Weights of a small contrastive image-text model: encoder arch poolformer.
Rows from block 2 of the text encoder, named by matrix and row number. Rows with one number belong to one neuron. Each number is 128 + 24 x the weight over its row's rms, rounded and kept within 0 to 255. All counts start at 0. Numbers have three digits each. After the name is the row's rms in percent of the matrix's.
# fc1: MLP up (text_encoder.blocks.2.mlp.fc1.weight, 512x128), inputs 64-127
# fc2: MLP down (text_encoder.blocks.2.mlp.fc2.weight, 128x512, transposed), outputs 64-127
fc1.127 097:103091139136121117177120172126156116096129115128172137111112143128164137133101115202141129164128108109143103126113094100146132105137102114134077143147139103094170155135146114141131122100129125
fc2.127 098:139107112168150113115153104154155108108090118144150139117143122161126171101077129158125166128106133091155103141132136117128137103110080125124122145113123118154112134093158105079135107124106157
fc1.128 033:164110154113147162119139151123105113137121122089162096103112123124142132149077123115114112125079134111108144111112176129106137140147191123116101122123128098107070156120157110119142151114123111
fc2.128 015:149124137132115127146073127123106163126134104147160137122158130128137124142088121187063142130114111081124110120076129102134119136136167131122105122160120131106146139099112142154147117086140113
fc1.129 107:094147148106130111166102111138152118135120085144116181093111124110125091139152134127098060127107115132167142161107112114140164140130168130127122125148158118070136121147100114121126156157110150
fc2.129 104:114155129133176123145108093150185123105135107131123164112125096117164122151162109146108115110144154151107135115125121119115079129107152127118113116100150115081138127112166108122086162104092121
fc1.130 042:172116149118156157135146147126097101142121116096152087107112129117125129153073126119125116132091138100110137107112173121107134132152184124115099113117121097087078154121141112119142159113119122
fc2.130 018:142139131142114126164085124110097181102132130124155128136167147128149115139094127188070131146123121086147127113071127091143122164104163120136106141123119142130121162100128176136121131108138118
fc1.131 086:141142101119107129097110132142092152118130128107115118106126179174161134145161149165145144111116102127130162156132128140132084162135121101120178131109100163120119163122146142113107124137157147
fc2.131 088:113135082128151148153142112154143109125112083118126131134120162121101140114132169133091144146146062159098108093118124120122124071159112137157109135177079165146116128115118111147119164057126137
fc1.132 114:125117181118156164134148110130112120134160106130131138110142159119084121114146129139115067080129109147119132141131122142146103106110096145070136111121129123156126134055110167146144120148101116
fc2.132 114:094164112114066133129147126096127159116130136123117145154178120087085130119126089142111118091173128146082154171111116120117158162088084157152116137112096125147086128133150127128128127129121177
fc1.133 113:101113106162134156099073147123126117138116111177110129146080151137112151126105154113136134136097139153139135138135118119099128120148143127152162193129119127095093110124131138147084113128147104
fc2.133 114:093142096116127122108128174112113133150135122127160129149142148095135118128137119134150120120156145153149155125141108114136154127187108165133148102095135100120124140108136105086123134127141091
fc1.134 103:134083093120103126100142120096161107097152175129118154147096122151161132114135143130119087156118167125099158131129133093161101093147102111135129118107115143110114101138120159157162134141117116
fc2.134 100:132122138125125132098152098127115166099135134101147095128106127148153112146155130109081139147160139179153115127176138133156110170108116082129116121097132133122178136142116128116129126157121147
fc1.135 109:134149165120107076162130162108141149125120115155144097114139118080166102121154131140114126164080163107120105124165107134146134094141148128097121116182158112146118145148152170130134128108120117
fc2.135 120:093116101131095163106114167150127135095078186139133095130101123121161114188098103123159162108107139121073110092136157150111140155146138083135164121131135176117132108150115142130067143132131152
fc1.136 102:136138146141140118093120130136130104131097107086089172167104118121142109109150126153136124102120126155115129146161129121147082084091137122158113102170192092146157125117128112127131176105116076
fc2.136 099:110084109102104129134126128122103123170132140118087127102179142144119134150151109108141134117106116132148147082164098171135118158138122126069159099116137143132134083107158108128150137093133177
fc1.137 094:157147135116140142140108153119180118145089074127148127151087149115123155108157123176124119083087138140126150129102137116128079183091109087105127120092163118102110139115153140113081121124148123
fc2.137 096:092115131126111114127136148157183135143110163109112140090117105177120102150143123176138125149110130120156071142139153184161116109118137129113152147156127097106133151070151152160129158130146102
fc1.138 126:150138116145122145143110115156136112107151116145189150136165122115117113120101110112109126139123112135130133132136103136144055107145138158116164100149117153134155129123142065106134130177115140
fc2.138 121:101135085171105114158104129155124150109154135101086134154157125131090139144153149179155172142103138082156141074110103126152155186107138142130143112116104136171121143089129145158094096138126131
fc1.139 029:184120164119142149129134146140101113166136101115159096113128143121117131152069125123133127133097145096095117105123166129141136125140187122130097108107130098087093152116134119120144147121121121
fc2.139 015:123112118112121098142102113100109162103116121088128113109142146131135103102107128155079119161102113095138116096088135097099100146106173108129120134110100153117079154099118168112134149104116131
fc1.140 091:133119154130143140143142104134107137095071123123135146119112124128105108148123115114118119145120146128116167143153111174145167172132141089107142144135109113104168161119126174142085120107153109
fc2.140 092:137137144122135136130125097128141146137143119176102104153124143153176133140176137101093162163104081159126154117149119109155099130175136113106119152138137177142110117178097141141121112119132101
fc1.141 127:116119125036116117159098128128141170118121123160131128115159118141097091124164104156082140126107133093130139140126142093099156158139150133128161142114111120119119131157160100100119121123103130
fc2.141 129:132141106097150123184123112124123150099175134152141107123116108130168103125138146141120121167165106099105163109055128099117067136130108081104100116116094112112111156116151120149151184143081128
fc1.142 093:119098121126104132147151135100099132181147168106089131155110115142130112127147171116129128115110127186113124130131120093115120141142093106139120131133147151084112156115115152147124084169110105
fc2.142 094:099129140161086180122120141124123169147148177119144079091150100126131122125120090144124098157124149123109103166140113128125100101145096118107150105140128122094104144094095097149170127178103154
fc1.143 105:136116136132131131113156142098146122103116144092110153131140102129117135163162112174134135131134102142125116149125123153168105113138155105169108121091170146087143129118131127131125129128112088
fc2.143 103:095137155108140096165147131142176179143175095133122135126128103109143190128129105111143162134129141139118128148126095113085085107100101116154108096154142114116145124178128104076140131147119156
fc1.144 088:130153129115130139151126128137149156165123159124117136133129140117085114153146115091093101153116167130133099136123147108162111131102136115083137108136129202138156153107108098137088086124133179
fc2.144 086:130147110100087134144150151116099137119123118084120136161118131119098087166121127126087119128094111147119081135110124120157128155152146094092136143123136137101165113121170129119140112150130162
fc1.145 019:153074155125133170100141150114103120157124115087153119075122104134141110173089119144142099112076106111109155128131166120107125140137169131139114116132136081147057136149141124122122122111131109
fc2.145 011:140121102126103104150075121134099151158137131152156155113114126113126132134085111167072157135129134091123136094110100115131130129127150129111138120144090096124131148108150099143150102083085122
fc1.146 106:114077114156154076085118189114115137144156197117150120102143090157150103159130106116133137113084118130120126168128129088146137080121150133138146127130138121089092095092116144118174147108114150
fc2.146 109:154119134138151109184106086117122099134162134155138160147125142102132095137120133098143114139126103128152176116117149116158136189117163106119125104161106083091114124136097143161149113152084167
fc1.147 014:179147120121151120116138131123153084134173076161129115148123165102104143094120111101146103126093161077128073129141128074142107129139163113127140152122166127134136164108117118116106115166109143
fc2.147 011:107110108131130113138112111126099135131113132112138135108163106100071083158144142141149145153104134143131120113135174109110113124136139083136111131109111166192072182119118135150133167161115138
fc1.148 100:088115119143151139141114139147075142140124149158159110133120184162165116169085154119150104120134101132135128138131136119169132084087149151069146130155172147130109126168158156175150125107124154
fc2.148 108:119159129120131120096153118155132100109117120086097120110128135114123118115102128140132105136086125156074111161134162095128113124113144145143145113106147094078110122163147131099137090142161117
fc1.149 104:084089115169112157142103167134141108084149138134078118135164144103132091159162105140104089119126145122127143120148132133117128180095152102105147159159129155127116149138180107123129104140134152
fc2.149 105:120146098098131136107109151118137117105132106123064127156113172089169118116147124133153134145114130112159078129159133140161118121156112125173125196137130128133140138121148119123148109096132139
fc1.150 090:128156142113132152100147143117145114129164122133113150137122126088112109144174161115162111133119154129169155090137126156105122133108148128136128118107186144119116103154154160142102131170087134
fc2.150 089:123119124116088150112125170113076125165135120085131147141169110106131118139122113132110153108155139134133114179125139130112088126142165124139123156124131111142101108149127124101089140128125180
fc1.151 106:074151140117128184143113140077113076134141155140136131124157129119142109122195156145161154126089126089100129116161112096182149152132165141152141155122151152106119136133143103097167116115141101
fc2.151 109:103139145131108142111085154115131110150149084119091105133118125137153078120155130120157173132102128120124126097146137098111144150167156137169071162129136166139138133179160092169076115156132147
fc1.152 113:169131153140102153129168109142171130102104130080079168167148119133106129147118141111136097106149106144117129172076158097116086153111140099109143135129151140152152161156167128129137132087121119
fc2.152 114:158129117138137191143108143137173103110143136132119082104156084111170105145101106135166145139148144153124158130120122111129132086153105137145108112112143127109129120137109093081104100095105122
fc1.153 104:165112072138095149130091153138163173141142125115128135130109140109122134134139142152121120124127116148151164121137102127142167121120128121151107156140152146112124120118132160125175099159136080
fc2.153 101:138153118152120137111126133126137156132080094127107125115135135099135130187108113127108096165123110137122107140112051142143158104116105176156148166122072137177100109107139128118122106091142124
fc1.154 106:125125134127146109130096106164131129146128103182191154119163150094148123112152158111152095131118133154138102091155104124126140128117136112106165112178153105107100156090107126136153144091138121
fc2.154 104:133145105126131098120113115149093133108152111162131132126107096142107158071160152141111157093141125122094139164135137160108125076155133130141136168142147135168122104109131131156164122147104087
fc1.155 113:119122132111154103130136140108139132124107140130114155075133105154138171167138160139184179186106141159094091130105122120167138090121121099100104132115175140121065121157128159120112147141116173
fc2.155 109:138099098153122094137110157118153092160112092111186148130148155134161132134124141109142144152150133095163119124103150142115123145122096146096111131148125118142124122123212080121118107172122123
fc1.156 103:148188149127107127121152167099113156152097092135130165143130091119108092098144125118120159132072090105124180114152110105190092102097152134104088129142115146123108132068138142099142142158115123
fc2.156 107:174143140159146170155131147113090149140120087138115117130133075123157111135179123130124117168110139139145145141152163128159134156187114122114134175124139070110137120147157140118149106150162160
fc1.157 108:132147127135147119117119150101164121151141118154159141130151117142174130084153132131201142121127096117095115111126108152135128206123180158119143093107133117110120116122105183137119099112176121
fc2.157 115:148128136129108172161101161138151125103161132127108131090092130087113113114129110139117122112129115099080111146162144150136140122121119109121165127127100144165106125142117096137120125101135099
fc1.158 112:123140117113112118165146134139135171099127131133106153137177119128168127156138165165115135146138102099139149171104107120133142170110142153134093142158166111147119131130149115102129117157111091
fc2.158 111:148118119095156127086146151082086124153133089123155178120134110121115167154142133132182103126142160163153117151135124145128096103104070142095127136136130124125119155151192097147134142153157107
fc1.159 114:123110161122134109136106147170131111165144113128146092133153115157111149151108120106117130174136091094151121105148079105150110121140141065108121137156132159157109130120152103095132164133122114
fc2.159 111:087085113128148124133117155126160170094149148144130098122130128101148161177129149131138107109146168139122109082096111073103149125161114094130103171122111101136146180105127131136152124122103099
fc1.160 103:111152155124125114086133101103134125149128146112101156148139090146138119109115115130176131126088129090128122182103125109158174135142147148143138148153136180098149195128136146072124104112167139
fc2.160 104:159138095117131126131147114148115118124104109145118125111085143178165115122096150134110158126123108139119145142143138140098129149160113135101089153104145192127117104152092166087132125163112145
fc1.161 027:134084106142121138134161164149100138183131101114167121137120139126118105186106148106098126105095136127100143108133155147143137148143128133125121108138137118090091143148156158142136160118136151
fc2.161 018:170161120132090116181113148110119171112106151121125118129143099149139118100123146129132089102104136104111130114095144132117138128089144162082161124095122141118118124110144158128122134075111131
fc1.162 110:130143106135144115128096132118126141142163163095155118113145132148109136112146120199137087127123108169101163169153139155135165116112131108167161108124128126123134095103122157189102151102135134
fc2.162 114:077150113102177120108135107146127178125141130123100118126132159118159099166137113124078096175139112119152102089120125096137149148110178157133153109145159123178134112139112127121109131175123122
fc1.163 082:102149170080132105114143116127126110122175149120144134151120168131115091095100157126190115155166153134110069088120113146153130122166140126120105079144116106138150098153132132138109100142135139
fc2.163 082:087138104124127148137148107113117132137123162121151094147105144146089109064107134149141130154135120165105110123116122170110180109111152139137140119157137115146086175139118111131099110139094154
fc1.164 098:084105093179090134148065151157145131153161136158167103108128152143096115140109180156101140113131146105116098130139128114133126153140137110138180144147149129093126119146127126116119114157146106
fc2.164 098:126198119164132132163123124109162092156135122135120174120106140133076115145108118101141115090142147092168105129086132137107079087110119121126132101166166097143117152126122129126126115133172110
fc1.165 111:123113132132105149102103099140132119190112142178122145098115127117103117178138142145118124148113088147136091147153115108085117120171129136143152102148096111139121128135163159136102116116153160
fc2.165 120:135187119111130159123151115159145143118106141101119160133149144124129147147133115148123136084146116171146105098138083090140141137131113092105146103109111147095121137109139169147132152078122174
fc1.166 105:117148129124145126130143129134102136132086105121130151109080149152090084170113127142135109120122119113129124163102138101119119175123116075135136152132145120138107111143140167115103150136116146
fc2.166 107:123144111072125130138130175112093124121116156093110165130104129166164127099174090138147126129169155103130097181102068177159114120153130119113125111133165141140156131116126180159112137089142152
fc1.167 097:123117184098126098144139163137139122134099151195136100153155106096126120151161098097130115168116120159128151110120112079135107139153102136146146142131134167097091146091126143159110142117152144
fc2.167 102:136127124111156130120148085148130134111179123151140114125146059150143161107117122102166152101172116113107186142123134125136106115143110102106182132134124101128139147142144126137153167170152144
fc1.168 117:158115133147123104108118137133186170136147167121124075178144111118136146124138174118114167068088105110149123153124116123126142152088159140112130104132157115132112152136112129147114157127128133
fc2.168 114:148146086128100121124095124136138109096108141111116116133148167203152159123120154143133148131089149106150141099121124119128077108105126177097121146126100137135139131104110172120110092136130140
fc1.169 072:169100112126096085170175095152153111103145125110127135125138104181157103152106164121105125111143157139168114082106112127143120125144112117105129152162108099134152136139115121121119113114107107
fc2.169 071:123157154164097110115155102152126155104135107142165099083109114112091133151109145110104114135136136175097119138103117127141147099157088144156144143097110163132096105151124135093108082138139131
fc1.170 107:110191182114108120118127129124154139131131129104169153112154106157113119074140130113194135112126132112093174159171132118136120146109109128157141088150104163098126114109130078162107136109136066
fc2.170 108:101165118170143116088101108154116114156125142123123128130187138096162165129125118136136149119120154121100140113109144086133167116109124145144161183114144113165155118114079159203125165112156155
fc1.171 091:133127109136112132093112122106122094129090174139127176145157132114143095099155176109090147111091073104135098118132123099148131154145089122140154129156120164117130153107096137151135113076174102
fc2.171 088:144154147147144144108138143158136155118126123124136117106151143124172117123156153151113106117122080116141127115161120106068117131102129085149108154154137149164121081116164120099161116101127095
fc1.172 103:138127118093154146125135152170148103126146138164138135101164162118162116163130140118140128097102072133128132101166129113134124164105150166112126148097073097103112091146124108132105097093149105
fc2.172 098:125176170141145126168113137151110090162119101160115110143116145171117122132110132119134119107159102087108106140186084117099139128148141120128150126099127108133127097146125104106186102112146130
fc1.173 110:159152134104150110086174098164151121126172142156147141136077145118110118132126144113096067151132113174125120150103129120120139121143140142110144125094100171124127189117131110092163136138114131
fc2.173 114:097133137154155094144136125170091138101176129155158137072145118137124083206140105111128139138158121154129120134084093161146107083138158118153130150139110133089122147090119104120189117149127103
fc1.174 115:161156118106139148149134131111134121156123121132099168140116140156144157138160190119104108123120140168090131148157106100089112151088151135110164149131143146069140116124150155117133091123160091
fc2.174 108:118127127100151152141130099147118135156159139156104175127144132127127101128121131152143127128090106119142108123158103135138130119108129170104156208124140143137097082140095149177146109130155083
fc1.175 098:111092107087202140130087143130112141130168125132162163142100150163110131121160152129109162127143117136120106141120083121162120103139150137137173103100071114137125131109144186155130100141119124
fc2.175 099:111119125200169127132122136124093127117125157169135165104113114105115130156138112077137122112100118111157103107126114145114132126122102114128108120149132140115159162064113149120126113133137138
fc1.176 113:165125127114130096120129139097172122148087143134164156079170087137132155132124097123162145147151141107115132147144116143092111137110140149179130148137174108134094146139100155089105152110108099
fc2.176 114:116131102092108078103109106159155103143111119107145114127083175104179099139147108135126136119133182151136141105113149139101127169161179122140087157119129093162074126183123125116118139172154170
fc1.177 100:124089085134157134143167079110109134138131099151094136111143129138203150095176092096163123142075152115085110141134100103117101065133125099134094092160129174120141123155126146102144132120113128
fc2.177 102:137150149122124096111132145083124136100097173167136142166119167141121145145115127129142112110102128126093163193152160152118156150139129124136110095155137115122098118151163138127137118145085101
fc1.178 127:156110133158118125176095130141135134134119116136112102095128125125140153148160137116073104167115129111081123170132119136129137155113144140137122102133146113153103129110102146107114144122077122
fc2.178 119:085128137099132157120129129112111112149073103150105132116136151119183143147097153136143145178149130131115155175108138171137176115160175134104131128118140166106101131123106139108114096122114132
fc1.179 115:132115117115087082096122126099108131149123147179091120105129142136146118147128086132125130119104147118153117118125179097156165139114141122127147113127178100059115116118133135149072118148132132
fc2.179 114:136184157081150162149130098100144145155141131137103122136134107098142132087099109117159157171141130124135140103105155108127132142117105124135115102154095140099087145139124120133112123158127148
fc1.180 124:148160147149089102152148145138158155126154120109099139151177144133114126129169137127128119103145155151080075152108128130117090144119105141129139152128121109127117142122136085167144111178105143
fc2.180 127:077124167094122145124115161125108157127145165108131125121137138109132150102150143189092094123114118163104141159075150122107138141098118168167148143135181151118104147072083090179172080108126134
fc1.181 123:072132108148114179138121114132109129119123170154150138152122140102115143085153155154139100130145102141122105164102102154143126096118135133115121091125131160105160114105162128121114082145163147
fc2.181 112:109161162096101114155093096139141119141163115168080122131152112110123122134053150108098151097099151169108100117119146120145114169097148112163112131102124135125121123122100133096132176140123110
fc1.182 088:104107146130143153121126170161083090173127126124118127130115154139133136118152093094120111151128147176149133122145129086157102128135138143136134152139149118089127125167121157153134138111110137
fc2.182 089:116168119083107147155150127091101138135164132145128084120132093115118150132160176139092125116129128141077105163114094105162128119143143150116145162128128140143099128149096155155142143125115139
fc1.183 105:118113093131139114170150137111162110134108172154131147079162126150111097174141131106113137137102150124133113108092128122128107127087123135144157173124130133129165118113108147151125182110132144
fc2.183 111:135118097123131116150137123141126156133111139121109112114144140137130145074134112083098141115110126161107147168140130145128092137166088152159104110113150136131148128125126114108129098113103182
fc1.184 108:164123100129142174153113125106138135128148104148148131121113116144130111157188136066066107129064119124111091156115108117100150126138139090124154130157101117120121103087159129123128131136139152
fc2.184 114:155102111126116124130111125140108109168125170127156136187118127152162130126108092161125120125131119124124089116098161129155119144095132153106132109148115136127111132136160115195148183101087144
fc1.185 035:173130160112152130142131142137096096137118129109149087116114139121117147132068121110120124132093142103118131100109164124109138139142189116120098113113122107081082151117149116120145142116107117
fc2.185 015:144133155119143153149101107106109172114147095108143125136164148104151119132116132181068145153129128106128132138089131117145102185143169144147111173129118173123128166090113194138153175138159119
fc1.186 096:134109129143088134128107116079121033078133145114133104119136140118087125129140157133141112144093140096117131101094138153158110164098152114107067125092161126136124156142147130154147155140117130
fc2.186 093:167173134125119134120122123096145111145134106139145134106129130127081098140103117092176128139149147127139103109157081157165107118103175147131138134142149140117167146134146080180155174130109148
fc1.187 094:145105127136096151129099130155139104127155124107117152098176159107118120088105127099148138154094102130124138099145104161136145131143139145127137122115111144078165139114149129104145070154136133
fc2.187 098:148131092140081098148115142177120115125146123096097146085156100121134089132126095140146178141138140054120118098144097149158178107101108112117095145118128125093100105123168132127121139127128130
fc1.188 104:143115178114110111122177125156110087142168130118141139122179126132068135131125124135150137132150138127091160138140091121128106079157137144117137095132100134147116125096155133134132136113088144
fc2.188 110:145119117131056111134122109156095094136087156113118130136179150138070141149115119129129105113136150084105174161102117123137152184135108111138171140122141092170139137128126127167139149155167117
fc1.189 110:137104108149123125118158060141148115152174160154112143121138129075134103105127110168109132105103156103157088117089133134117162151115135145151136124123175167089093126117145126094135126147140094
fc2.189 115:089138111149138105146124090121112144105160117143120180148144134071157127142156138117118154160142156087149134096107119129138137128138143110141153098147118163179108111114116108142116107091100114
fc1.190 092:146110150109124164126131127141070103151111167110140120109128170136119140134151141091117134143119114099092153139147112117090079063162113156162097128144164120166126129129156175073136157157094140
fc2.190 090:148161132127160102144111159157110109116103114113149118140081141153178157144125141113124140177136093093134165125170102126131153111115128150124104101145092109166138112131129125139123147121133134
fc1.191 113:119107120174114096151093152164165135138123121155153118134115110135169083157130151150137099120156130149120107147122111092126137161092154156149160108155136138165102108148115163115163134128126129
fc2.191 112:140134141127144129121171115148125130136124134104115135150124116107155123137140115172125096104122127122110129119179098172123163134150107145101138145109143114193132116119170147173164141125124149
fc1.192 104:138114103112092105104138109127118113115146107143111133174145104174118111122112134157109129102134148148113118129110085111100083106119123131127170131104145152093123140123121148149110083160112113
fc2.192 107:107140124131128146140078087146171130118132124107156095149116107100119142093151160155174137163117127116120104125157148118069064132126134128131134104147093121119110146154107168092168102101143123
fc1.193 108:115095077134155136127123163102168139145141137162158123165126123140157123131126144123102123123129153115151127108144159122155144122141136120145182137132112095140171121163153171093114089115126146
fc2.193 113:117127113138150170100183164121167169129142127135139176126147129130106097124142084116124037162117147127123110113112147126129124166113044115121157124135141124106149166131108154124122139130141132
fc1.194 106:113104152147143162113108104113144108159122108185105150081116179121135125139119138099100125109146115106145126182140119164135128116110160160126150123174119146115133096159140173107116147150107124
fc2.194 109:079106101136163149118139111125155150095121107088156102099131137130142118129160123168157135110156123123147130140153164120110146161080166147147084152124133094152136084114070126115142181096149152
fc1.195 062:128157078135119130147172143137165114170114148132088158112161153134100108093124155104127134078150105115109123119181095152118118146153140132157160092131141109201124111080111129144095179125157147
fc2.195 061:103144163103105106166124132134118118112107183131124131092144154143130112122101112181121144136125125132117146108112144115114101124128144150109149147121159115173116141099084139114118105112119160
fc1.196 095:125046133128174083124145150131134127131146126153099159107154134095132108079168136122108099143140100121160089149117133123127117129146166138100109157142144095125095137121132148170083112155135126
fc2.196 094:150125174098170102140131159091134131116125145124112095108120069077090136152126145128114112139096124119116127158106110134135084129156148154113143169124124155105135100189098115116101131101151179
fc1.197 091:159088161090117177146134139101104146100146124144124105149110117111131116121145154118134110163129154158107116127132133100132106111102126114107151154112137127120154117113121160134099112158121126
fc2.197 089:113108119115119146113136121119086152103123087087131124124149126139165089120092093152098109104118127144103109086081112096106125103103100143131130141106129141158139124132105116104091132187149110
fc1.198 104:133099107114139130170201091132113126152172108126130150176150136182139119131119137134129141176121158111172162162132104173161067131126121126138123116135123149121092136138106127141072145102117103
fc2.198 110:143125156125135119139096116082113142145109117079107139177149127098116154128132152147129110126110105139150167154128190139117178140106091067125103141122101122155130120109136141137131145122110079
fc1.199 106:146093116115126138121148135087151093140172122126112101139174119122155136149116104119114106138142141102105114110166101175154121153148119132099136134155132128138108157146089135123130151129122112
fc2.199 105:164090108131106123122127169124151073116124162115141152147113148085119132140136139108144129177128154102129142113133123092086091160135122150150138097129156166149117109116115123179097112131103143
fc1.200 051:140111133106118152100142138088135119164169165171146157081160132146125116145117160093137157142080143120081105115147094151119114146095141123113108112139136121155156078142097162133116122123157104
fc2.200 045:163139135121104107144129122135129151105121183096119123151111131126153117094105143097131148143068113130092091141157145137108154175155127124135115120124174116134151111154112115148132197088104119
fc1.201 096:163099166110144118120125113121117141111114121150100114184122161066104091120106088115123115176119080089161122106139170143123113126117100141140167113143081117128134128126163106113087154128117121
fc2.201 093:093110135112126068128143149115115132158125127102108162139144138112123135152107146156133122117098129151140165125098141136117119131165121115146124147175112119124102156100105101127132135163112130
fc1.202 105:170109122153106101086139109129123095140110127151124145144151142130088131074102077102132095120130081129110127175097120152107148152148146127131154125116135154141137110129136152133150091141147146
fc2.202 104:158146118121134142096136158139144141130136142130111167147141106171117121103123124119102138110095112145132133137123118122137156087147138165135138176098102132156119120095074124174131082088112168
fc1.203 119:142131089108156124115128098140101142193102123136158138129137139144121115120104139129091161134131136148110141114171158113168123123165156138138140139119105128152098110124123090072136152161107118
fc2.203 109:125141137136106118110117120106133135129180191131144088117116134117095159118138161086126145168123121128177149149097123093142135110121160110117105125133152131101182147141150138144132081117148143
fc1.204 086:141135119075097120091169153097134108123152130164154114182111187111161161140121130130151126116156151141127131145146149114116182136102137108151138153125164080150108134108130110152156114146147141
fc2.204 083:130126138101167135133134132131110102093138117119117109161113162148139118083131084110123173089147139111104132180157067129153103101124157145141132120163120156176129095131164096087130127123178126
fc1.205 071:154132162108117120148144129143113112093118107167140088144110129167139109171122134156084095129137122140122107123138118124148129149111106145113150163162141160192137102118131166111118163214151122
fc2.205 067:141124113086069100161135149144130122115117160150147129153092154123116126121171110161093103132128125125127073097154106106138147148099108103134125104120131096168147146132159150114161082153115120
fc1.206 100:132107101133111150137092110162120145173115121189100122170142099109127159088136157142165122139123105120187095155132164101142144105143121128117176124112141124137151131086116118133071115174142127
fc2.206 106:140126176093139138140157129093104092132164097128116095084135108127135140154119125121136141154122106120129147116186164130100159187134134098126128078135145129096152142139110106137097110150141127
fc1.207 099:148116135140100077124130135106110116150134121132170122120119119131135096150145118144144107147063127110084121113122110133161134131092118138140129149133139166120121130158101163067069094157161134
fc2.207 104:084084122116121141149153132089082145149163105167121126089099128117135125138114132088148122132120158164125129126142156124147133133128102136130089144095140131165088136156113144114121146133086129
fc1.208 092:119106145150080138172147109131117155137128131113060140112130067139090143109085128122096161118112145149110113141151111139125130174125133158099131118142144136116130121151155134131101119188103121
fc2.208 090:156111167137119128164136102129112140119113165109113105115145075129154135120131182137103141179113091136157132154109101108183152109137160109112162092150114135126120113160066146151111131171122123
fc1.209 045:137089165116145156178123131144085178143162084154098174076121160136147144112125105078093099120098108119104119137142139134127142125059112139104134154125108143118175140129131190085120144125134083
fc2.209 044:151163094138120182155141115139113169072087129135102111116140148165095130135152141121128130108123107116105074120130142086134149149077116105143119120115130124148170158063111142084137167095137140
fc1.210 109:126131107098101127145114146149129121112109152110149148136170122105126130139136104093134141128112100142110143182153126115146131079110178120165104167156130133103112136134166147119153160122117139
fc2.210 111:099146098134113108098150131121148152088095092107115151137132121126111122170129167086115084170126116103151085166132160109113126165156129095131132168093144115131099129157124131115151119072141128
fc1.211 107:121122118123114113114144178154154141206163134127128122122147122140129179102077086154128130141142137099182102142124125084142163119169123124156133096122141098150137118119157140163109108160117132
fc2.211 099:148164128106132118124135128172155160167115150102170123135107118129144146135167109112172105155105179134161153125130111135123176112167082134112110124114125132142121139145120131092163144129118150
fc1.212 106:108122168101136093119128122135138128139110174142142146104145131149097093176113160157127120115103124093154142125117140138103111127120151129110179134178081155145134114151170119136129113149101124
fc2.212 105:121085086062116103145164117115095137158119172126142132142123114101137082145159163134129120139147105147085144122088098132124108114160107132116160105123089151135134105156120136149149140126125127
fc1.213 100:104105155107117137169114137105068134085088099152121164155116093118134124115138102120111103138112110121113101160137134094141138104123130128152102165113163119097067143134108144162175128120141154
fc2.213 107:116096137090113163097138122083129090112153130139130111126151106149148108138163188170114144108147163111138118079093139159147125148190103122179117162110155126119131127182143130121151106113126133
fc1.214 090:111120144155086077119098160149120169134186137131157169136144112085129078156157135090135123074096143137119093155124118139158130133082093144127148172148125131127115117118145136139124151129148126
fc2.214 087:142133085142093136159125130143124102104138085140128152112167092124117126117076116109139120141122105116148189085130151126124124105124128156131140115105143193106176152115141154105143148133109095
fc1.215 098:147114080118128125179154105124167106156166093137138103086116104132131153139162156108145214185146103111119115144149086138155105155101156164158120150115118116103165154152133142134141127144141144
fc2.215 100:069169169137132130103143147122145086141154156140164125083133092141121108139130144117111127139159122123123115161100144139142107117156143152093116129099117121125082121133143137189168132087160179
fc1.216 117:163139118096108138121159136149125089132129085139195131112135150153094109089160135098120127129049139115142155096127136123136141156105127140152118114083152098126154122149091103134127099153133165
fc2.216 115:101129121142136106123137146122125119110146128095174118118162118102156114128142126146119121128127154121136133143100151141098191121114124117163140114163083163150161176140105108132130078103145121
fc1.217 097:137096161087122156130125107121134106122138108102168089122143110173107104105124139117118118144073191144159136158131131091179100152144085154103147111141121104128079167166135117095169126148155167
fc2.217 102:128140132139148153116125123155143110126128144115092112124148168113139108058115135074129076148108129088162128140116196131110106145055129116119079125125116110124098142084163119164090142146113135
fc1.218 099:104118147172106117145131150129131134139160170153147106080096099158140139168121114099154147123084138110094132091125076120119093109168132155125147165116136152135128134070141138159156174135124115
fc2.218 096:130130107137084121165144147127136141130121152110121153172121170136126121129113118123152095138115151152129164123153106131156140148147190086085080138123128084082130115128109137157112111130156157
fc1.219 125:130127129108105143119066141112200131106145147100179126129131141115096127099111128124163140141149143114095127143114113109134127148114178131142111158144175118117130149127122103134111084103127111
fc2.219 126:166106098173109192117133128133094095104158112146125130136112106143131109144144123115102135129130095130148112177114124144146163094166134150149143116127137132158141121178139096146148194130136152
fc1.220 094:184125185089140154112137090131125108149141157133123099114147167126102132155142120163184162156112141137135119111176092129116107165097110160114147092131144129126151147136129165131113122153145137
fc2.220 088:141111138102125151108132156166142114132129142159109167146099123149123147104147161139124125082113129150119123095170130107125087122114114115180134112155106157122117160140136124134151094156099169
fc1.221 103:159128138176170126117113128092140110121143158160102142107106163094122141118157161140125142089128100130154102138094127093159116150125094106107139161136188082171167109137141141154123110144096143
fc2.221 098:151143154155144141135112112112172131151119160144131173118175091144136132102157097097106138097134119133153113132125173076147088119130164092107114182143156145131115114159086131103147123105125158
fc1.222 060:149107103124142106136127155133180128134178137112115128135127094132135134140131130136091138115107131185122180177114091127110105166115129105126154109129196141149110111126106122121149191134106139
fc2.222 058:094146100143138122128119177138168120164145163119109128130130126112126120132133130101078103172065166164131139166155151163138120153168141144104149110152127107133129117129106131137140133140075118
fc1.223 123:125092130102113133129142127152102114136111135126137190135114157140117103092140139125118089113113159126110072156077167176111116153131147140119114108143128177116114123187090147158138126158135149
fc2.223 123:097134108178146127124132173138143101142100152081111102126137139148080154147126119125124146122116133122107125125147107154093145141104159147093125141150181114118153165129108180126090143092105153
fc1.224 104:130101148110130117115160136106102144129140107151117141105112115164143099107148176088124089150140137159160114197156122119115120152128132127086094113130155112145125131137129145136148091159146107
fc2.224 101:077093110174101098134133137134113191161116120127139115159109156140167140155105129103142104151162101087112103134076155099107123153103153145119110163118123111133097124147117135134125143140150134